config = dict(
    text_encoder_width=128,
    text_encoder_activation='silu',
    init='lecun_normal',
    beta1=0.9,
    ema_decay=0.99,
    final_lr_fraction=0.05,
)
Rows from block 3 of the text encoder, named by matrix and row number. Each number is 128 + 24 x the weight over its row's rms, rounded and kept within 0 to 255. All counts start at 0. Numbers have three digits each. After the name is the row's rms in percent of the matrix's.
# proj: attention output (text_encoder.blocks.3.attn.proj.weight, 128x96), inputs 48-95
proj.2 121:152105123100108157150099114102109161113119158102104140098130103146125113127156101153119151106096105124126138103117138152120106102135147152144153
proj.3 084:117131117145141122106133143138125133136137129145127108122121140110133150100096133113159121142131133130117155147148120122118133128110112117115113
proj.4 087:168102130101112149141094130095130145077134150100130156097139110142139136140142098151134165124098080141139140107130146129144107095131151144131157
proj.5 131:081159142158153098088162135169138102181123099168153093154111156106147144102094154097150088146157168114114119155153104112125157163098097102105098
proj.6 116:144107130098106152116103135114103154108127141102110114109107107152124139082128101151167155108102105115123136112158118142091112103128152146130150
proj.7 115:155119110138127118169124120101158100075118135128145184144166133136126124174160135128083142148136102187165155128122150120148126121153124143136130
proj.8 083:160097117086089160136096127093098158081121145081091133107108091159121140106149092164161175097096094121142138099153131155089108091144169155143167
proj.9 057:133133091149129119177144083120115098097091102129173177148160139126136128150153155117073132135147125118172146124115158100137135169164132128126107
proj.10 068:087139133149119106090162138146149100154101100146137128180143130127168144135111132125169113131154156190150162141189084143085152136131115132130123
proj.11 085:131126123124121132156130106124115123132113119118138137135151123142120114148150134134099130111130132152139125120110130129133127142146138131137127
proj.12 070:097143130144142119103156148159118124165133102142129105141093132109133162101098138119155106128149165101129122149144112113111151137118110110105110
proj.13 089:103154152144167116113141139156154125193157132162149088108118156097125107137099138104113083150138149112072092154088104103182134137086097094096111
proj.14 041:112155113164164111154147121141145112162159138160127123137162157113099086181113166116059096150148149112086089155057151115170136150107089112123093
proj.15 107:111127138127115125091134148140113138145106116130129107132094117118154164065115110133192127123126134123133146130185108131094131121121131130113138
proj.16 059:113135132156143107106146135146119120139124120159131109140084145101127161081110144102159110149146147083130136148142128115106140145115102107104108
proj.17 103:108146137164162091105148138149161093149127117178156123147126168102147134137108154094114089169155142134125134161119132098159149156095082102103102
proj.18 076:103162130142159118088148168172115140173175117148127075113103144093115150078075140115159100141141156088077120152143141103152138135099119098113112
proj.19 128:098158131176155093111162132154158088140123103172154122160129164105149152137097165090133099158165158141139141157128119107141150159117096106105085
proj.20 148:090163140171164096100164139167148095162132101175150104149109167098132152110084162085137088153163170103124110161127111098139151166106098095098084
proj.21 045:132111135112102128100114127114128140096095132114092131131098108151164173084128097126187154116108101122169131116178113159073114103131141146114156
proj.22 098:141119135091115153120099136121106167136138152107107116084122107145122100092133091152143140106095104102095110107134137144124102098119152139137168
proj.23 073:161104106109095150164104090078131121050112135091128168138149107176142137170158125154106180105111090135180125099115141141116115125162163160138131
proj.24 053:171119106109128141169097113100126139079150163113125140094149126154113113164152125143091155129103086144118145117078179136178114105128130137145141
proj.25 131:166093111096088155174096102077117138072112153087118167123153099170126112158174109166106175105104094165157155100127132159112109103160157161157151
proj.26 099:093157145161157101105164141165153101166127099158152112149123150094134145132100151096124094148158160131130114150136109101146148156118106106095100
proj.27 106:148131125121142135149120141129133134135175136121130137103149132111105095162138128137081122139127119119078120128086156109198124123124133119135138
proj.28 087:142114118108113153190110093094127130108120147107113159119159113174112097197168117152066147104116112154142109115064112160123116107143136150141143
proj.29 130:106143128159147108121154127144140105134130108151139119153112148114131153141108155104125111144154150107144113150105119108128147153120105109104095
proj.30 114:155103124085103164147097120106103164113133150087113130100132097153109103120154103160117156103094110125117131100124130145120108107141158147151154
proj.31 052:108154140152153100094154156151166102121127107153145125144110154081158192107081139084174117159146137104142114146181115116133145140108113104109110
proj.32 108:153116108112127144172106107105133145112136161116120161106172124149114084172154124142069136126111110155118125119084154141152111107140129142157135
proj.33 125:129113132109104146110115125124093157119109126106111112116090104144141154070125107143173149100108122097141135113157119141089117120131152139124140
proj.34 155:092170133166167095111166140170152094173144103170143109148130164096126133138090162088120086155166165115110110161113122106157153154109095098111095
proj.35 082:157115130087118154148096124111119159126145158103119138084147110142117079140158097150095142114094096122094120099103161142159104100131152139154170
proj.36 091:173109101111111147177104119088131128059139144097128184119158117154114107155164131153090165118111086138145132099117167125149105123163160153154136
proj.37 078:112110160112101145120128123126095146163107119113118109138097103145122120104143112154158126099124148121128121120144070143059126122140139137122142
proj.38 072:128114154107119139103109129125125154135113137123101112112096116148142134097124099123163131105102117125142100113148103148099116112120138141126145
proj.39 053:128143122116158140135117124144126152172149150130150121090158143118130084126119133121100103136114134121086112130090156116177127134109118109137110
proj.40 089:096148128171141093088164151155138084139123087165149109174115153103142171095093160102175108153168159140151162158189116107109158162122106110115096
proj.41 043:103161123164161098128156114134180084119120121167133144155144166125145135164100156089121104163162127141138103157108105122121146135116091115108103
proj.42 103:094148139153147113107155131162123123187136110157129085142107142108115134116096143109139094138153168108100114158104097120115145138106096108105108
proj.43 122:085161125167157097101163131167136097167124101173148096154113161108131152093084163091149090148162173114123122162136109108116154161106095101103087
proj.44 108:098154142134151123104150161165126134198163121141133093121123134090096092131107130125117093136145168112065123142123110115163136130112120106125127
proj.45 104:139108133128120133126117121111128128098120136126095130130102129141127148124124123124145142127123116111161117130125111144087129120123120135121125
proj.46 115:117157128152157113136154136148152104136140109141144127141136150105109132145107162099099111145152154125130112145109136103164142153131119107121093
proj.47 059:135126140138135120127129110131116125114085110130148146118105142121149169090123137102152125132124128135167130128163123114121130151140125118100112
proj.48 091:149114121130116124164118110099151112096106143119133175142166125142140098175170129131091140131126106180164142115113138146144124119151129148157135
proj.49 103:091159135175164083100169144164167087156117098175165125159121165083154159134098158086132085173169159138145136166144128093152164157108085094095093
proj.50 077:135128128101118148152120135125130140137148134097140143113180103131117081182150108159078136109119123166100127109103144134181119107142156137161156
proj.51 089:104155150137147115105150155164131131187137114149119091121092140095107124095100129116159090143148162112077111152124092121117136122104111105106129
proj.52 097:163092126086091162145095134090107160090124151082107152102132086144125120130163083172139172102093089133132141091152139149118100089151173156153174
proj.53 126:145119121105119145152106114114117154132129155111113138100157116143118086140150112145091134114105110127099114110105152146152110110130141141152148
proj.54 059:107131153127131118088134148144146137153113135139114101123101121116152153129110100116160117125123139142136103136141105144119128109109114120111143
proj.55 109:106139136159136099083149142151136106125110104156136108160089150109156184071090151095191116144148147116160138146192117114094147159116111113107094
proj.56 121:146104119106107147150102101106106153118095153106103149108139108146141119113155105142127146102099107130148123106140143159105108113143145152149148
proj.57 084:141106144085098162105099140122086178139142140088086095096106093137114121083132093162164155097096118096084119104143112149106110100121163143131165
proj.58 098:095145136152139110077151143158121123159134107154131077149098143115131156074090145109184107139147157105110131148159106120103142150105111110110104
proj.59 102:144123116134125121143124130103176099070125132126154164145166129136151136186138133133113146149132105191167168130128132122158133119139126139134127
proj.60 128:146133093124123134164125105111132110093134128116143153138169129154115114169144147138082146124130115156146147117114146127148127135153139140149121
proj.61 060:115134115143143117130136113140119134149115135146116123130137144126136125105125144106130104133131143130134120139134137145116130141119105126139107
proj.62 138:158105104107115147175102096099121138093117151107126176111171116159127089157164119149081147116111101159151136109104163138138111115156143149154141
proj.63 081:141122113108116147146118132117129140129142141106127144117158109135124104158146117159104141117118121142114128115118144132144122115136142138147142
proj.64 075:154107146082097162122098133109099164109123138080109129098101091140127135090145089157163162088091102090136105086171132139103104105142179146137168
proj.65 082:117158127128168124124135146160142145193180140146122105099149146099094078138111138112082086149131146095040094143073156113186131123101111105140123
proj.66 099:127124133138117114100131144117162100081106117132141139161119134137170168117124135121178143140136112176180162130193107125104138133134129140120118
proj.67 159:098167124170170098117167139164155097166144108171155117145132161081124135141095160096111085162166161127101131162111129099160150154111091099109097
proj.68 087:129114130125109136121129130123107132103117112109124127139104109132133163100128121138155151111125125097180129115156130126097125133147150135121130
proj.69 088:127144125122151135123129140143120145152171134130140111104134136115114103124114138131107111138124138101077135134087147115173131137105123112140118
proj.70 087:162119119107130141161099121112133149129142166117121147089167125130105068148165113139082126136106098149091132113097164140168108098130130140154152
proj.71 059:118104132143128118127126104132116146144053129138131152126120128100169159094133118089133117122117134105196106121167143138106126144135118126134113
proj.72 119:086151129172139092110165112157137085161091089166157120178121153112149158118109161095147095145169168142153139156150102120100162166124095111106091
proj.73 202:159097119084095165161094104093095161104118152085106141101133091164109101127165095168111163089094099125130116094109132151109102100147164156149167
proj.74 118:109159133156167106100151162162151118154165118161134103126110155090122138117089150099139097167151149105092135161124135101153145134100098100104103
proj.75 102:138106128104085143098112145117093154101115124091113117131114094143146157069129102156202170100105112131143158102206123149082115115147167151140154
proj.76 054:137133115105141145114109151124148146108168151120112130093146125139133131169101110137116146126106107128109095123102148129157117099106139129132145
proj.77 086:139114151117116129080111152123121148094111134123115105115075119128142184042100104119211154118100099094148113119205119126097111114118143136109141
proj.78 126:102144138163149104104150132152136105149118107165141115145107153110142157102098148093156103143150152121140132151149106115114143152119102111104102
proj.79 163:099161130162156102114162136161142097160131098161149112152125153102126142126099156100129095148161160133119126155126114106138149154118101106109101
proj.80 092:110144133163144100088160167152159096125152100155138110167106152095130162125096157107163113163162155127130151156154114100124157149116105108106098
proj.81 036:136116094136099127129124117111096115080122119114113139168148118176140140107135151150139166106129112136171162108168159145100127155155154154163113
proj.82 146:101161136157162101101157149164151107166146106159145112142125156097134137121093154097136092159156160124112133157139123104146152149109101101112100
proj.83 053:102164158168163091094156143159151092157156102176144091152100172099118137121090167082150089161161156095100121158124105108148153166097094096114096
proj.84 118:155110129083112164143092134106115166118156161092114131083143101146100091151150090169103151108094098130090123101097137143155103087126159145147169
proj.85 064:088159145175146092104171133167136093185129094168150081175100157093120141115104172096147084149170180119104131163125089107123159176110088098099086
proj.86 126:166100119086099156159097118094109153099122148086112162107147096153122094142175098166104160105098093139133134094127150149125106100153161156157175
proj.87 104:128122139138137117122125128126143123124131137141123129128128138122131126149126126111115122140129121115145105135111137125147129130114112119118124
proj.88 103:128122143106116149115114130125114153138133136109105111116114110141123121118125113144154138110112128113117122119134111149102122111126143136138137
proj.89 059:156114125118120132158113118100144126093111145122132168122147125135138113162163118136103140134117097159143143117124145134136116113143132142143149
proj.90 074:106137134132118124104139112134113114124106103130120103151084126146140178088102130118180138107134138101156108127152092138072133139130136126111121
proj.91 149:139110135105112145128105120117108157129115148112111127103119111140128112104145101142137138111104111104119115109132133145114109108128143141135155
proj.92 144:136132126100137157159112127125124158169175157115120115086162116133078059189143108155056119117112125123052096123046130130182114095112132125140155
proj.93 101:156090139090101160153093103097099168119115159095091140102127097160117093136169092156111152092090105120132105097097124165101099098141150154149163
proj.94 121:097150137172151094108163130152152089146120096167153117169121159106140155134102166091139099160165157141141139163129105109122160161115088105104087
proj.95 085:125123122149122118138139122118142107104116119132134143161136132132139148165138143125123133133143131161161154135125111130118138138138119133121111
proj.96 091:138118134107099145110115143122094152102109123092108129119101100145145152079128107151185157096108111124147157101203125146096114113150169148140149
proj.97 105:153105115104105154157109116105110146098125137092117154112138104146122120145154112151099158105108110125155126103114149133127111113156158144139146
proj.98 105:106129149151124109076152159141142103115126099140126124172074132111164189096103140121208127139152148108161152140181092131078152154124120121110110
proj.99 048:165106107078086164146101121095081151083130129068127140111124083170110121100155101174132179088096091112134133086145157135118106111160184152157169
proj.100 089:102155127164153105137162129149146088161141110158162118155146153096112112168125161111093096153169160136102128154094126098169150157122103105119100
proj.101 114:155102120105122154172102115099120156118134159105107158097150109146109087168163105155079141116104100136121109116081145139135107096140135145139154
proj.102 138:148133101120129135187126110114134118123147134117135170124194128144105070195167140145043127130133121164109137119070158131171124126150135138163137
proj.103 071:093146139184150083107166122150156079141122101182144110184112169111142157147103173090155094170178166152140154175119084117100161162110074105099087
proj.104 053:109114129131102129103133118134086137143114118130126079152096116149124144056122130141185132108129144115123134129153097135069132138125126136123121
proj.105 050:163097130091101159159099110108092156117131145087110143108143099144106097140160115159093153090101124120141119094109160137137112132157165141166142
proj.106 065:127145098163164083133147107141179101119110138176160126139131169090133161122100153071104105183146129141144118165112161114160144138100070102112094
proj.107 063:171122115084137156157097138120109173127176158102118135066144120139081072106145112141083134128094101110070110109093186116185102103131151129162157
proj.108 119:152101117093092162164104103100096163110101143083111147109144088156111110124169100159114162087098107146138124095121128155104100106166167158155157
proj.109 129:149100133093095149130100127105109158110116147095098138116129101151129113120156097156136155103099105128135129100154133158099109103142156153155164
proj.110 074:129142119167166103141138119123174096107141137168132146138129171116130138181115167085097111168146126116141114160072135114149139147108082107108084
proj.111 092:161094123085093167163097113097101169112111148075119154097145081144124106132171090168105163090091096130130120086118155141131100101157172153153167
proj.112 160:093155134171144095105169143158146088149125086160156119174125152102142159127101163104154101154171165147138154158160103108122164157124102109109095
proj.113 070:114137126142135122111146153136143116131158111136132113141122130108123143154108136128132130141143139111113138143108121108138139132117125117110124
proj.114 081:146094129077100170145088116098097174122132159087098119094127093182100101126154086167124158089088108146117125104118099161091104085137156154140163
proj.115 089:130127138122122126096126145140114136128128120126121100124100126129125151062106125120174135118120128104127111122164139119115121132123142126125129
proj.116 099:174094119090105158147090139087125160076136159086101160096131098143127127149158090161124169114091078131152129099135159139131100090147162153141166
proj.117 076:096143122161131102130154075139133077136068101160152123183138153146157151132116166105143108129163164187173152153143073141073156165132092124113093
proj.118 079:136091138113091143122110100109093140084077121104107134141089105154146162082139111141175161091110121103204131104175114148062121139149154147131135
proj.119 169:153102126092103154144096115104107162111118155096110134102131101151123110116155099156127155100095105123125122100131138151122101107140156152148157
proj.120 060:164114106121149137153100119115119158092169168126103146074124141111114126119129124114087139149105099040123107127062214122176112117110120117136131