From a checkpoint of a small contrastive audio-text model: encoder norm groupnorm, encoder depths [12].
Rows from block 2 of the text encoder, named by matrix and row number. Each number is 128 + 24 x the weight over its row's rms, rounded and kept within 0 to 255. All counts start at 0. Numbers have three digits each. After the name is the row's rms in percent of the matrix's.
# fc2: MLP down (text_encoder.blocks.2.mlp.fc2.weight, 128x512), inputs 256-383
fc2.45 094:118131119108142155127140108137140118138124111135132103132138112167130120124115124131128114137102112114107116116117124115096116138121113038131119111110162114135129139160126108140177143167140121125121120142103131144109121100147147114121110105124120137130126148151166129109117135127124127113165141171159129125118087196113125111124113038126133139115119135124146171133089133128099122146110
fc2.46 162:145131157103107098142120135138127110116088140135108139115118157086080118110157137131130105125086121162123101141138127172113128147128163099121127143143126152121110080108127138119086102095100128121153129111112135103143162156113121137125160102141146119135138124120107116168076153141120133115094135096085115098166155091162128118136148082153088115112131112148050074134162138147120125121129
fc2.47 201:132124189126131100120113141177123157145135114120138126135107197136121129138184119129123139119140121192122138127121123193116122134126189099134130183189128185131104135132119116128127122135104122128141171121120136126187192152135146114129203142124177113132124116126115127201149124128132121124084141118132122125149179133186128118179194122183142129129134117134123119135114120125134126130175
fc2.48 069:171136128090112106137153129118116121114089188121122173155132126136145124101134131113144125145096134128154098123135127129161137124131136119126146116162141142121086096115120172158110141139066121118158126112188125121128129175127114117127130119121122112100136135093111097134071160132117143122165136158108121162128125129134131154143147071147080104113138158147087092144182129129153102159117
fc2.49 313:116124182115121128124130100194136162133120131120129138131128189119129118129174125128124118128113131184134116124128128200113119133128179073122127179192123180118119119123134108138122122133128117116159167130115145120192179156133153127128200116135180125121124134134144118196111129126123124108121147121115126113150176115198125120195194077177116131117116118138127128134117127127125119138189
fc2.50 139:148125087143132126126132132083113112128123187129122121134145083131130140119097136137156125125109150085143113125128126076135151120126092212137118084097142094133154151127138143138127150093155141137105098122112114144083090099117136130135078129116095127124130119131135135078103141127126137145161101140121136128100093122085137165089093177093111120158141136116199144137177129140115133127083
fc2.51 095:108121139117115159103127126149149135134113102135119098139092144084073109136133111146081122120121111138115133114119142144086113135109134106136125146149128141115142114140134087113093096114115118152129142156070129121146132092125106104117148113121147109119118133159176111139110085123121111151100147126086142145091132080142115081145145124135087137110109098108101087127060121102113135140153
fc2.52 072:133134126140092117133147149107120102108098102137134138161096105129092111108122145128140117127094111122145111131137128120124159135096126181123135116106142112151127094162141082139106141088155126135119109129130122127115128111133131142123114141139124125128139121147147126134096112135121133128173105117070124153095105084114138154112115078101066145181132132128175125130103146143131129147112
fc2.53 118:141132082116154132116121180081111117147147134121143132130140080151095147139089119123143154124149120077110171130114134070156119112136087136141121090083124085128128164132118156117142118118109122148109100139142108129091083118134131106122070155097087128120121116132121139071143129120129135149126114133158124115117098145076128116090079218105143118106128135110147145117162109118146134125096
fc2.54 099:122123175124145133113133094169143143111126190121125123141154183147152128128172124145132138127110142179124062127122131175122139123147168093146118157184139184127142118144131128124173119116147126069138164132110133138166173133120133123126188136126172112111123132145148138176108119119131129084120134146170140110117145174177131127175180050147137116134123142134147153127139134133110120129167
fc2.55 071:090135104171130155133111198098132110115116103127124140116127094148116120123094123138109127127134124098104168119127124091120119129126101113134133110095135093136153098131119158117124156125155130131129118131180124140103098118108108142134092126127094134143131132113123138096144098125121106118170112134118137123122133118095137115101091191117127131165130112126083097119166136140133119129106
fc2.56 065:133136120087121133141112123123145128129110192131130130123140136119124099123126156147109110131096103120158107126143150117134125138099121034101128145129087118119098156139154167132139083083159129116162111133119138103119119143135149144109121111144136130120131138141180099114112126135120124109128150106142125088138141144115131124119126106147111153120108085146090115116195157125115135125109
fc2.57 082:139107149118131121094153134161127134112120105126108084120088153081128116120145125136064100121127116148145131131141129154119129131102150109109105155120113132112159162131138073126083096103156127120114133133124141120154148109126138129113168108141151130090118102141137142154115081124130123126096132092084134107128140080154114132149147109135111148131107096115108073124069130147057136134153
fc2.58 085:133110091145151107143123127098120116112122145121105138122172085145116134101095140148152128114135152085128106142125129083151143136102090148108123090101118087122153119079126165131127124139162127104138104117156114140091091155125133141139084120148090145129143123120096143084138123131114121106134121155173134116139113138085140141095093153090120112125137165139187199112172142149123115101092
fc2.59 085:130131106150112101105130104117121123106149155116101158159132109129154124079106121143109151119125126109154076101129110103123138103089109182143120110120118108124125090137127120141131133145129123111116110117131119125110108125123120135132106164136117089072124108088109109105162080124146121114145122092116116154102109120108136161118104107106151123202121118120116118122135154124127104142115
fc2.60 092:137106135138131079151126165108106112115143113104097158123140131145189125108135121118155123111118163135119139135132106140190139130138140152124134124106131127133120083090117152126145133168088129123130125076225127135118141165101127123137120137126114116129139106075052127141148142132134122136109115148145108108204131174132142142119119155132183086121134111139152187126143124141149113107110
fc2.61 080:134125151085154106138114128137128131120104153134155159138143149154065135130147142135146126129118137142119137145132144144111130134125149044113137162130128132138096120131130157152128135118121121106177132119099148117141145204147144138132137116144133131108125153107101122147121164137130149100080141104183127094157162172142140130128127119154120138119123119157081132129159135132135113128128
fc2.62 094:152147142139108135131134168143112134106145148144150134112087146139116137137143119108139115125093111141121153137136115151126134116145140002138160148162134142145100119161131109117141158081096138148105133116132127117140138119115134120128140139107130116126119103100099120146111155133140139131151108134108125141123132142141121152139133103167136128144131116118097093134127122131162124128121
fc2.63 069:138137113138141139143156082099133116133119182128139139134128107128147129140119146101155116131075141110147119131145118103136135114121120110134142123138138113144113148156132107135123180117139113119118109127130122131110110117137143149137097124123109135121131111114106124109060128130137140093177117128108121102097116110109136178113104090144099127152141132126140120123130147145141109128102
fc2.64 095:129119091134125132134138165091125103122106146132126102149126076122113127114093141131118132125136126093128162130139125082147135133113093255122107096099119094136149149133131134131111115146141122140108103134143112139092091085147114129128087120130093127122134124144144147079127132133134118136130123108111140119102097107083121116093096186087112141137123121121107116125143136149093129141101
fc2.65 070:108089105117121141149140112089143103130135212130114135098149102105139135127114129130151115111129133103116140146138136110155122128136110117122107113127114111133128154093138191115140134149146127122133097133197122125094104157130116142128098099132104143107133146143125151101092148134122129099126126145138109091171130134102122153108104110116123132088083125136081121114248136165112132090086
fc2.66 138:135145092136122111115114128103127122132107132114095147159133087107117117106096122129097134139106136095128131110129098089118142109117096155134121101098139096114097105138120158145131137119070126127147106108129102111110094133086091125135091122130098094105133135089127130094085108126114124113153126099118102102118114112090138133109101138098095088147150108135075074138144142125126112142108
fc2.67 126:143148096146122138147152140100132119123137115136131139128164091143121149127094131118142125131154139086136173137134129092156132126144094253127146096101137099133118143159131103128146150141147136174134108130132135131094091150127119146131089132141102146140129142121114135090148156131132142183178131130143126158101101151099132144100087202100138130154138165138151161133104133129146121126096
fc2.68 130:141130089139127138144111122086121104134158088129144118123122074150094152142094148122148147128172141088131123133135125081110133123140086218124132084081143093142133109144134094134139143149133128131112103127088109138080091097136109139131074144131089139138134127125125133081162135132130134144155118131133129182091086133085120125083078139081138121130143182118121124128073119122137123129095
fc2.69 102:145145106143119106160171189087127100118101118150133158163107102127046121124112156146142115118088127097140127136140146092130132146095109199123133114086107094123131115143142133138114125101174122133142104124149138113089110169143152155127081122136097134136139129152152124103102128134125132109136135101132135083150130114092133140081085212125102162172139088145200141124172150149129118155081
fc2.70 085:120120125137058169119150095129119103117108182124069120133098122079157092123125128104077123146109117129164138102125114137139126131110129039142113131139160129131107180115111169144108137197098135116119126129196136109120125127116093135134139110136119118097131164092122123140079109120104139098105109110107106112159122104129115146126134082132106105112107095129040114120167143122102114154126
fc2.71 091:144155124116124136158095111120112113148096179152190158123133120161106134162124150128144116138141120126119115144124130117130118130162118132126160113110146118148109111175134168119133122033103131098137125125106122126136121151162119148108114146126119132144141139130141112111102189148127148093099130137157139144105128137122143097113112103120109136102135160129148098128218110140163130144130
fc2.72 074:120140099111118133123121146116105144166112132119156119121125093129115098143091119123121119132111125103113159134120124095124126112116097164114120100107144103119128148138132126131124102057120139169119118134083110121117090084136131130121109121110106127156139115134158094093114147129122126191151126104080127118059094094098134120113114185098093108111135119107146081143135114130148145114128
fc2.73 101:114113160105152119119102073160129150130121145130145098100113155120155113137158129138135111129088115153099096134132143156090109136112159050116121152119100141127144132122128127106139087152104130085080147131035113126153163095133173100120159117110157123136125105151124093156087149124138111104104134127137127088155131130154119110156150060135123144091112088121188136114113115120113161104162
fc2.74 088:136130090117140113147120142087134095125117129138118141123127091106072159113090131125130127138174144090095167139124121086146141133153096207119130085115130097125144156099128146126124131162134132148127099128176120131092089155118068128130075094135071128137129141118107158087132157138127134126170119135141126137122102134088121130094082198101138123127152163137097142127159140140144127113086
fc2.75 137:143133189120117117115121112181119149129127122126123136131114187127110129135181134133121129136133134189160090126130131199125148128110179107133137174167133169129122113134147110132105124107133132104157160126119146116180184147113154138118194135137188130119127121132137115188134091124130137117140137110107140148135177101190133144160177093165100128158148144138117111130121131124126127132168
fc2.76 090:132108092115130117125095143071123116112129151122109124123102087126125145106100128110148127126130137082133122124113121069127141117147090191134131095103134088129132156094128137139112149120160125121103099125123115131085094086104092112133058131113087141108123124113132130074134120125138142122090097161149116120095098130076129144079073168094149129140132136111141115138171131131115116136092
fc2.77 092:104144126173121143110131088140151139125148140123119117117164130142126124126126124140093150130147135124163058126126148123077136137118125044126123127124126119118167131128129140116143139165163131101129128131100124136130130117127124120132127145154137140154126130155140136122187086121120111087166144157152124172108127135124138118133116008123136127165157148140121185117127148124128143097139
fc2.78 061:085126143142137144124124119132164127128107126133121114101128153126104124137134124152144107118121119146131120126114122146121109140146141000135116137126137143123150129103115121105148107073127134106139139147135150130140141150131086134129139108132122132129127156142177122151129138126129123089108139120155120109133133161144122084127129118141166091095111132124130146126158126130130141133136
fc2.79 068:152149150144130138118125091156111152149202142118155107129165157181099151150146130114134165133156133156125096130129124147077127126140158053150120143170130169133125127183124107124186137128096134122133153134051118137158156142124112125134168173131151117134131122121129133161171145122121135131204124129125122160098126150153122141175154066140145110164160178135140163131091122117126127123160
fc2.80 068:122125107151150105133150137101129116104134091130083134140128101067183138088116128115093120146140157109122124120134119102157165131135121135122135104120130105115136113096129124140099155167157131124124113100217134140100114134107107149131100092139102134135129145080086162104127112128134134135175118142121111150135121114107125164103104091115136123150126147135111121148121148137116117127100
fc2.81 077:137109083135127111129137151089108114129128166120112136131155072139137127109083133130134119122151134082155166135136140073158160125129088136120117074076119079133168136079128181126111133161143131113107100116182118145085082114116097135145073123141066132119131121127121132075143126131127127112127107144146129132140110115082134133087073179086134112110143137123087148122172134154128133119091
fc2.82 069:112126102152122132149155166069137090127120198133126149115105100126052125098101120138144116123116136100100149142123119095116130144128110134130128093140123119122166126123123173112120133103143129133116106135151124134085102154127088129137094118126081132128139136118119140095096139139106126117149116145104117107133112110101125133110099146121107118156107140133126096118255151169146109110090
fc2.83 094:115087130114159140125174163126158126127147078133114127120142130111163145130125115142131120116161132130143175133130129133197121138162129138123112116119107129121142115085135125131132102164126112128150128139255145137130129157138103120132132093134117133114119142135151157129159147122118127137088146132151129128182130166131096090131142139127173129055094140128089136123090122126118123131128
fc2.84 080:130124132098122113144091108109139121116079074128107167127122128077118116130132144118138108145098127129119070136132121138105123132145132194105149125120109132124101123095134102129058134122109119105142122122065120114125136158122141133133122090136125134139134144111116089144084134130117125118075146138131121118128127083129120129115132134123113131101134093137183130132111146101168120146129
fc2.85 060:117119142116174153119162112165139155145151108130136084119163143108160124130139123120107130132152100150154145128133125147129114129109137094128104136130111134118152139113117121120126112193133121139128146149118137134148138127150133120127165113140156125126129130163167151137156111126135123146139122083133116131149146102149110107151149144120129136089110115122055118112069122122100147132154
fc2.86 067:131122171124111147129167113164123139125144142140131130139124165128168131153168133121143135133135134173147147121136119189163138124125170108150135160171149184150115129150141101139135144180127127099109158128161130138161175105130130127124172143124175123114122124129118142187120128129141136125117118147129143166147153140168125140172171051154127142117114118121187188129105119124137126145159
fc2.87 066:092139141132137132111154103171155149121108166139131132114131148123172128137136099144104119134117120142115117122113127147139109122145142026125136134172128157131144124135123144125144128105184128096125154146158145126154139135119125131114154112118143130126102135149151126145096120111140121091133129142144143124135134146159130100178156061145139146136133130129132112117148116142128129137167
fc2.88 087:114117097142147138147138128079141085112115154148125120116157080115133139122100147147140120118128128088112118154141146092141140145134097212121115087074107078140158101114143191122131117114218132122121089145161132139069100120131129140119069101129095147137137127145119151085114143139111119126173127123149136118159115140088131137069061129103138150139109129128139154120229144145100132118072
fc2.89 053:125148107102095148130161145114145140140101127137150130152130098123137106145101136102104127138147113097121191129130114100167120130123103255118140112111129117117101166159128110138110129155090125153135121145164122102134097136140082120123107124128114108128131140129152130097122110128136138154148145098113140129098100099111113102135119176106090126112138139129127126132103124113132132163139
fc2.90 165:124124072133144144126113153079125107128157113128138126134145071158119157133087129138155145124166136077122150128122138060125130125149080210141124089076139090130143121131125137122161132141132135135114100135119110148079080097132102120129064146120084137136126123127136150068174152125126129154144118156143144154117089179064132115091081172087166126131139169122137157127117125122130133117093
fc2.91 064:107123157112128153106119090180109153146141103119143117144127166158159119139150122129116132123125112151120121114118130169128112124125156008139116166152099150121131146143124116140151110146118103093125151151143123136174152120168127102128186133121166114103115123164183125162120102120119123091131134155131122135107141142165117098173167028159128142090100102113162151125111121115128135147174
fc2.92 083:139125102135107124142142123094111131105127168137112094122122107103128117103113133130142130131091130105129120138129130099126124124130106165134118091087132112130134154105129137137152137138170137161088112126087133123102112111118146131142089128116114149127128130152130128097102170118129140165137092135133126098137085126103128174101100169083133138141129107127201156124131129129093125125100
fc2.93 092:110112122129136166141137111129146136107102178137128125089144123123177110118122128141126099119115124124145143133136145126156100140144119105111127111148114132124165149085138183114138108123181137122114127151156150139125123121145148123120123105134135176131121129153145114117102148128122110140113140172162154136166134141123121107131141136131129161084096115126157150116173120137121138112125
fc2.94 068:125124109132151143122135176107140133125144092134098138130147109133170133130100118123123129122167134104118160114118110097158126124143105255136134089113140111128130142126127128126133126139119114171139118124165129134118103125118103143134104131129106117118135145134142155098167097122125138177119139137145119139126101143109114114119113249105155115102120151119171137131095128120144107139120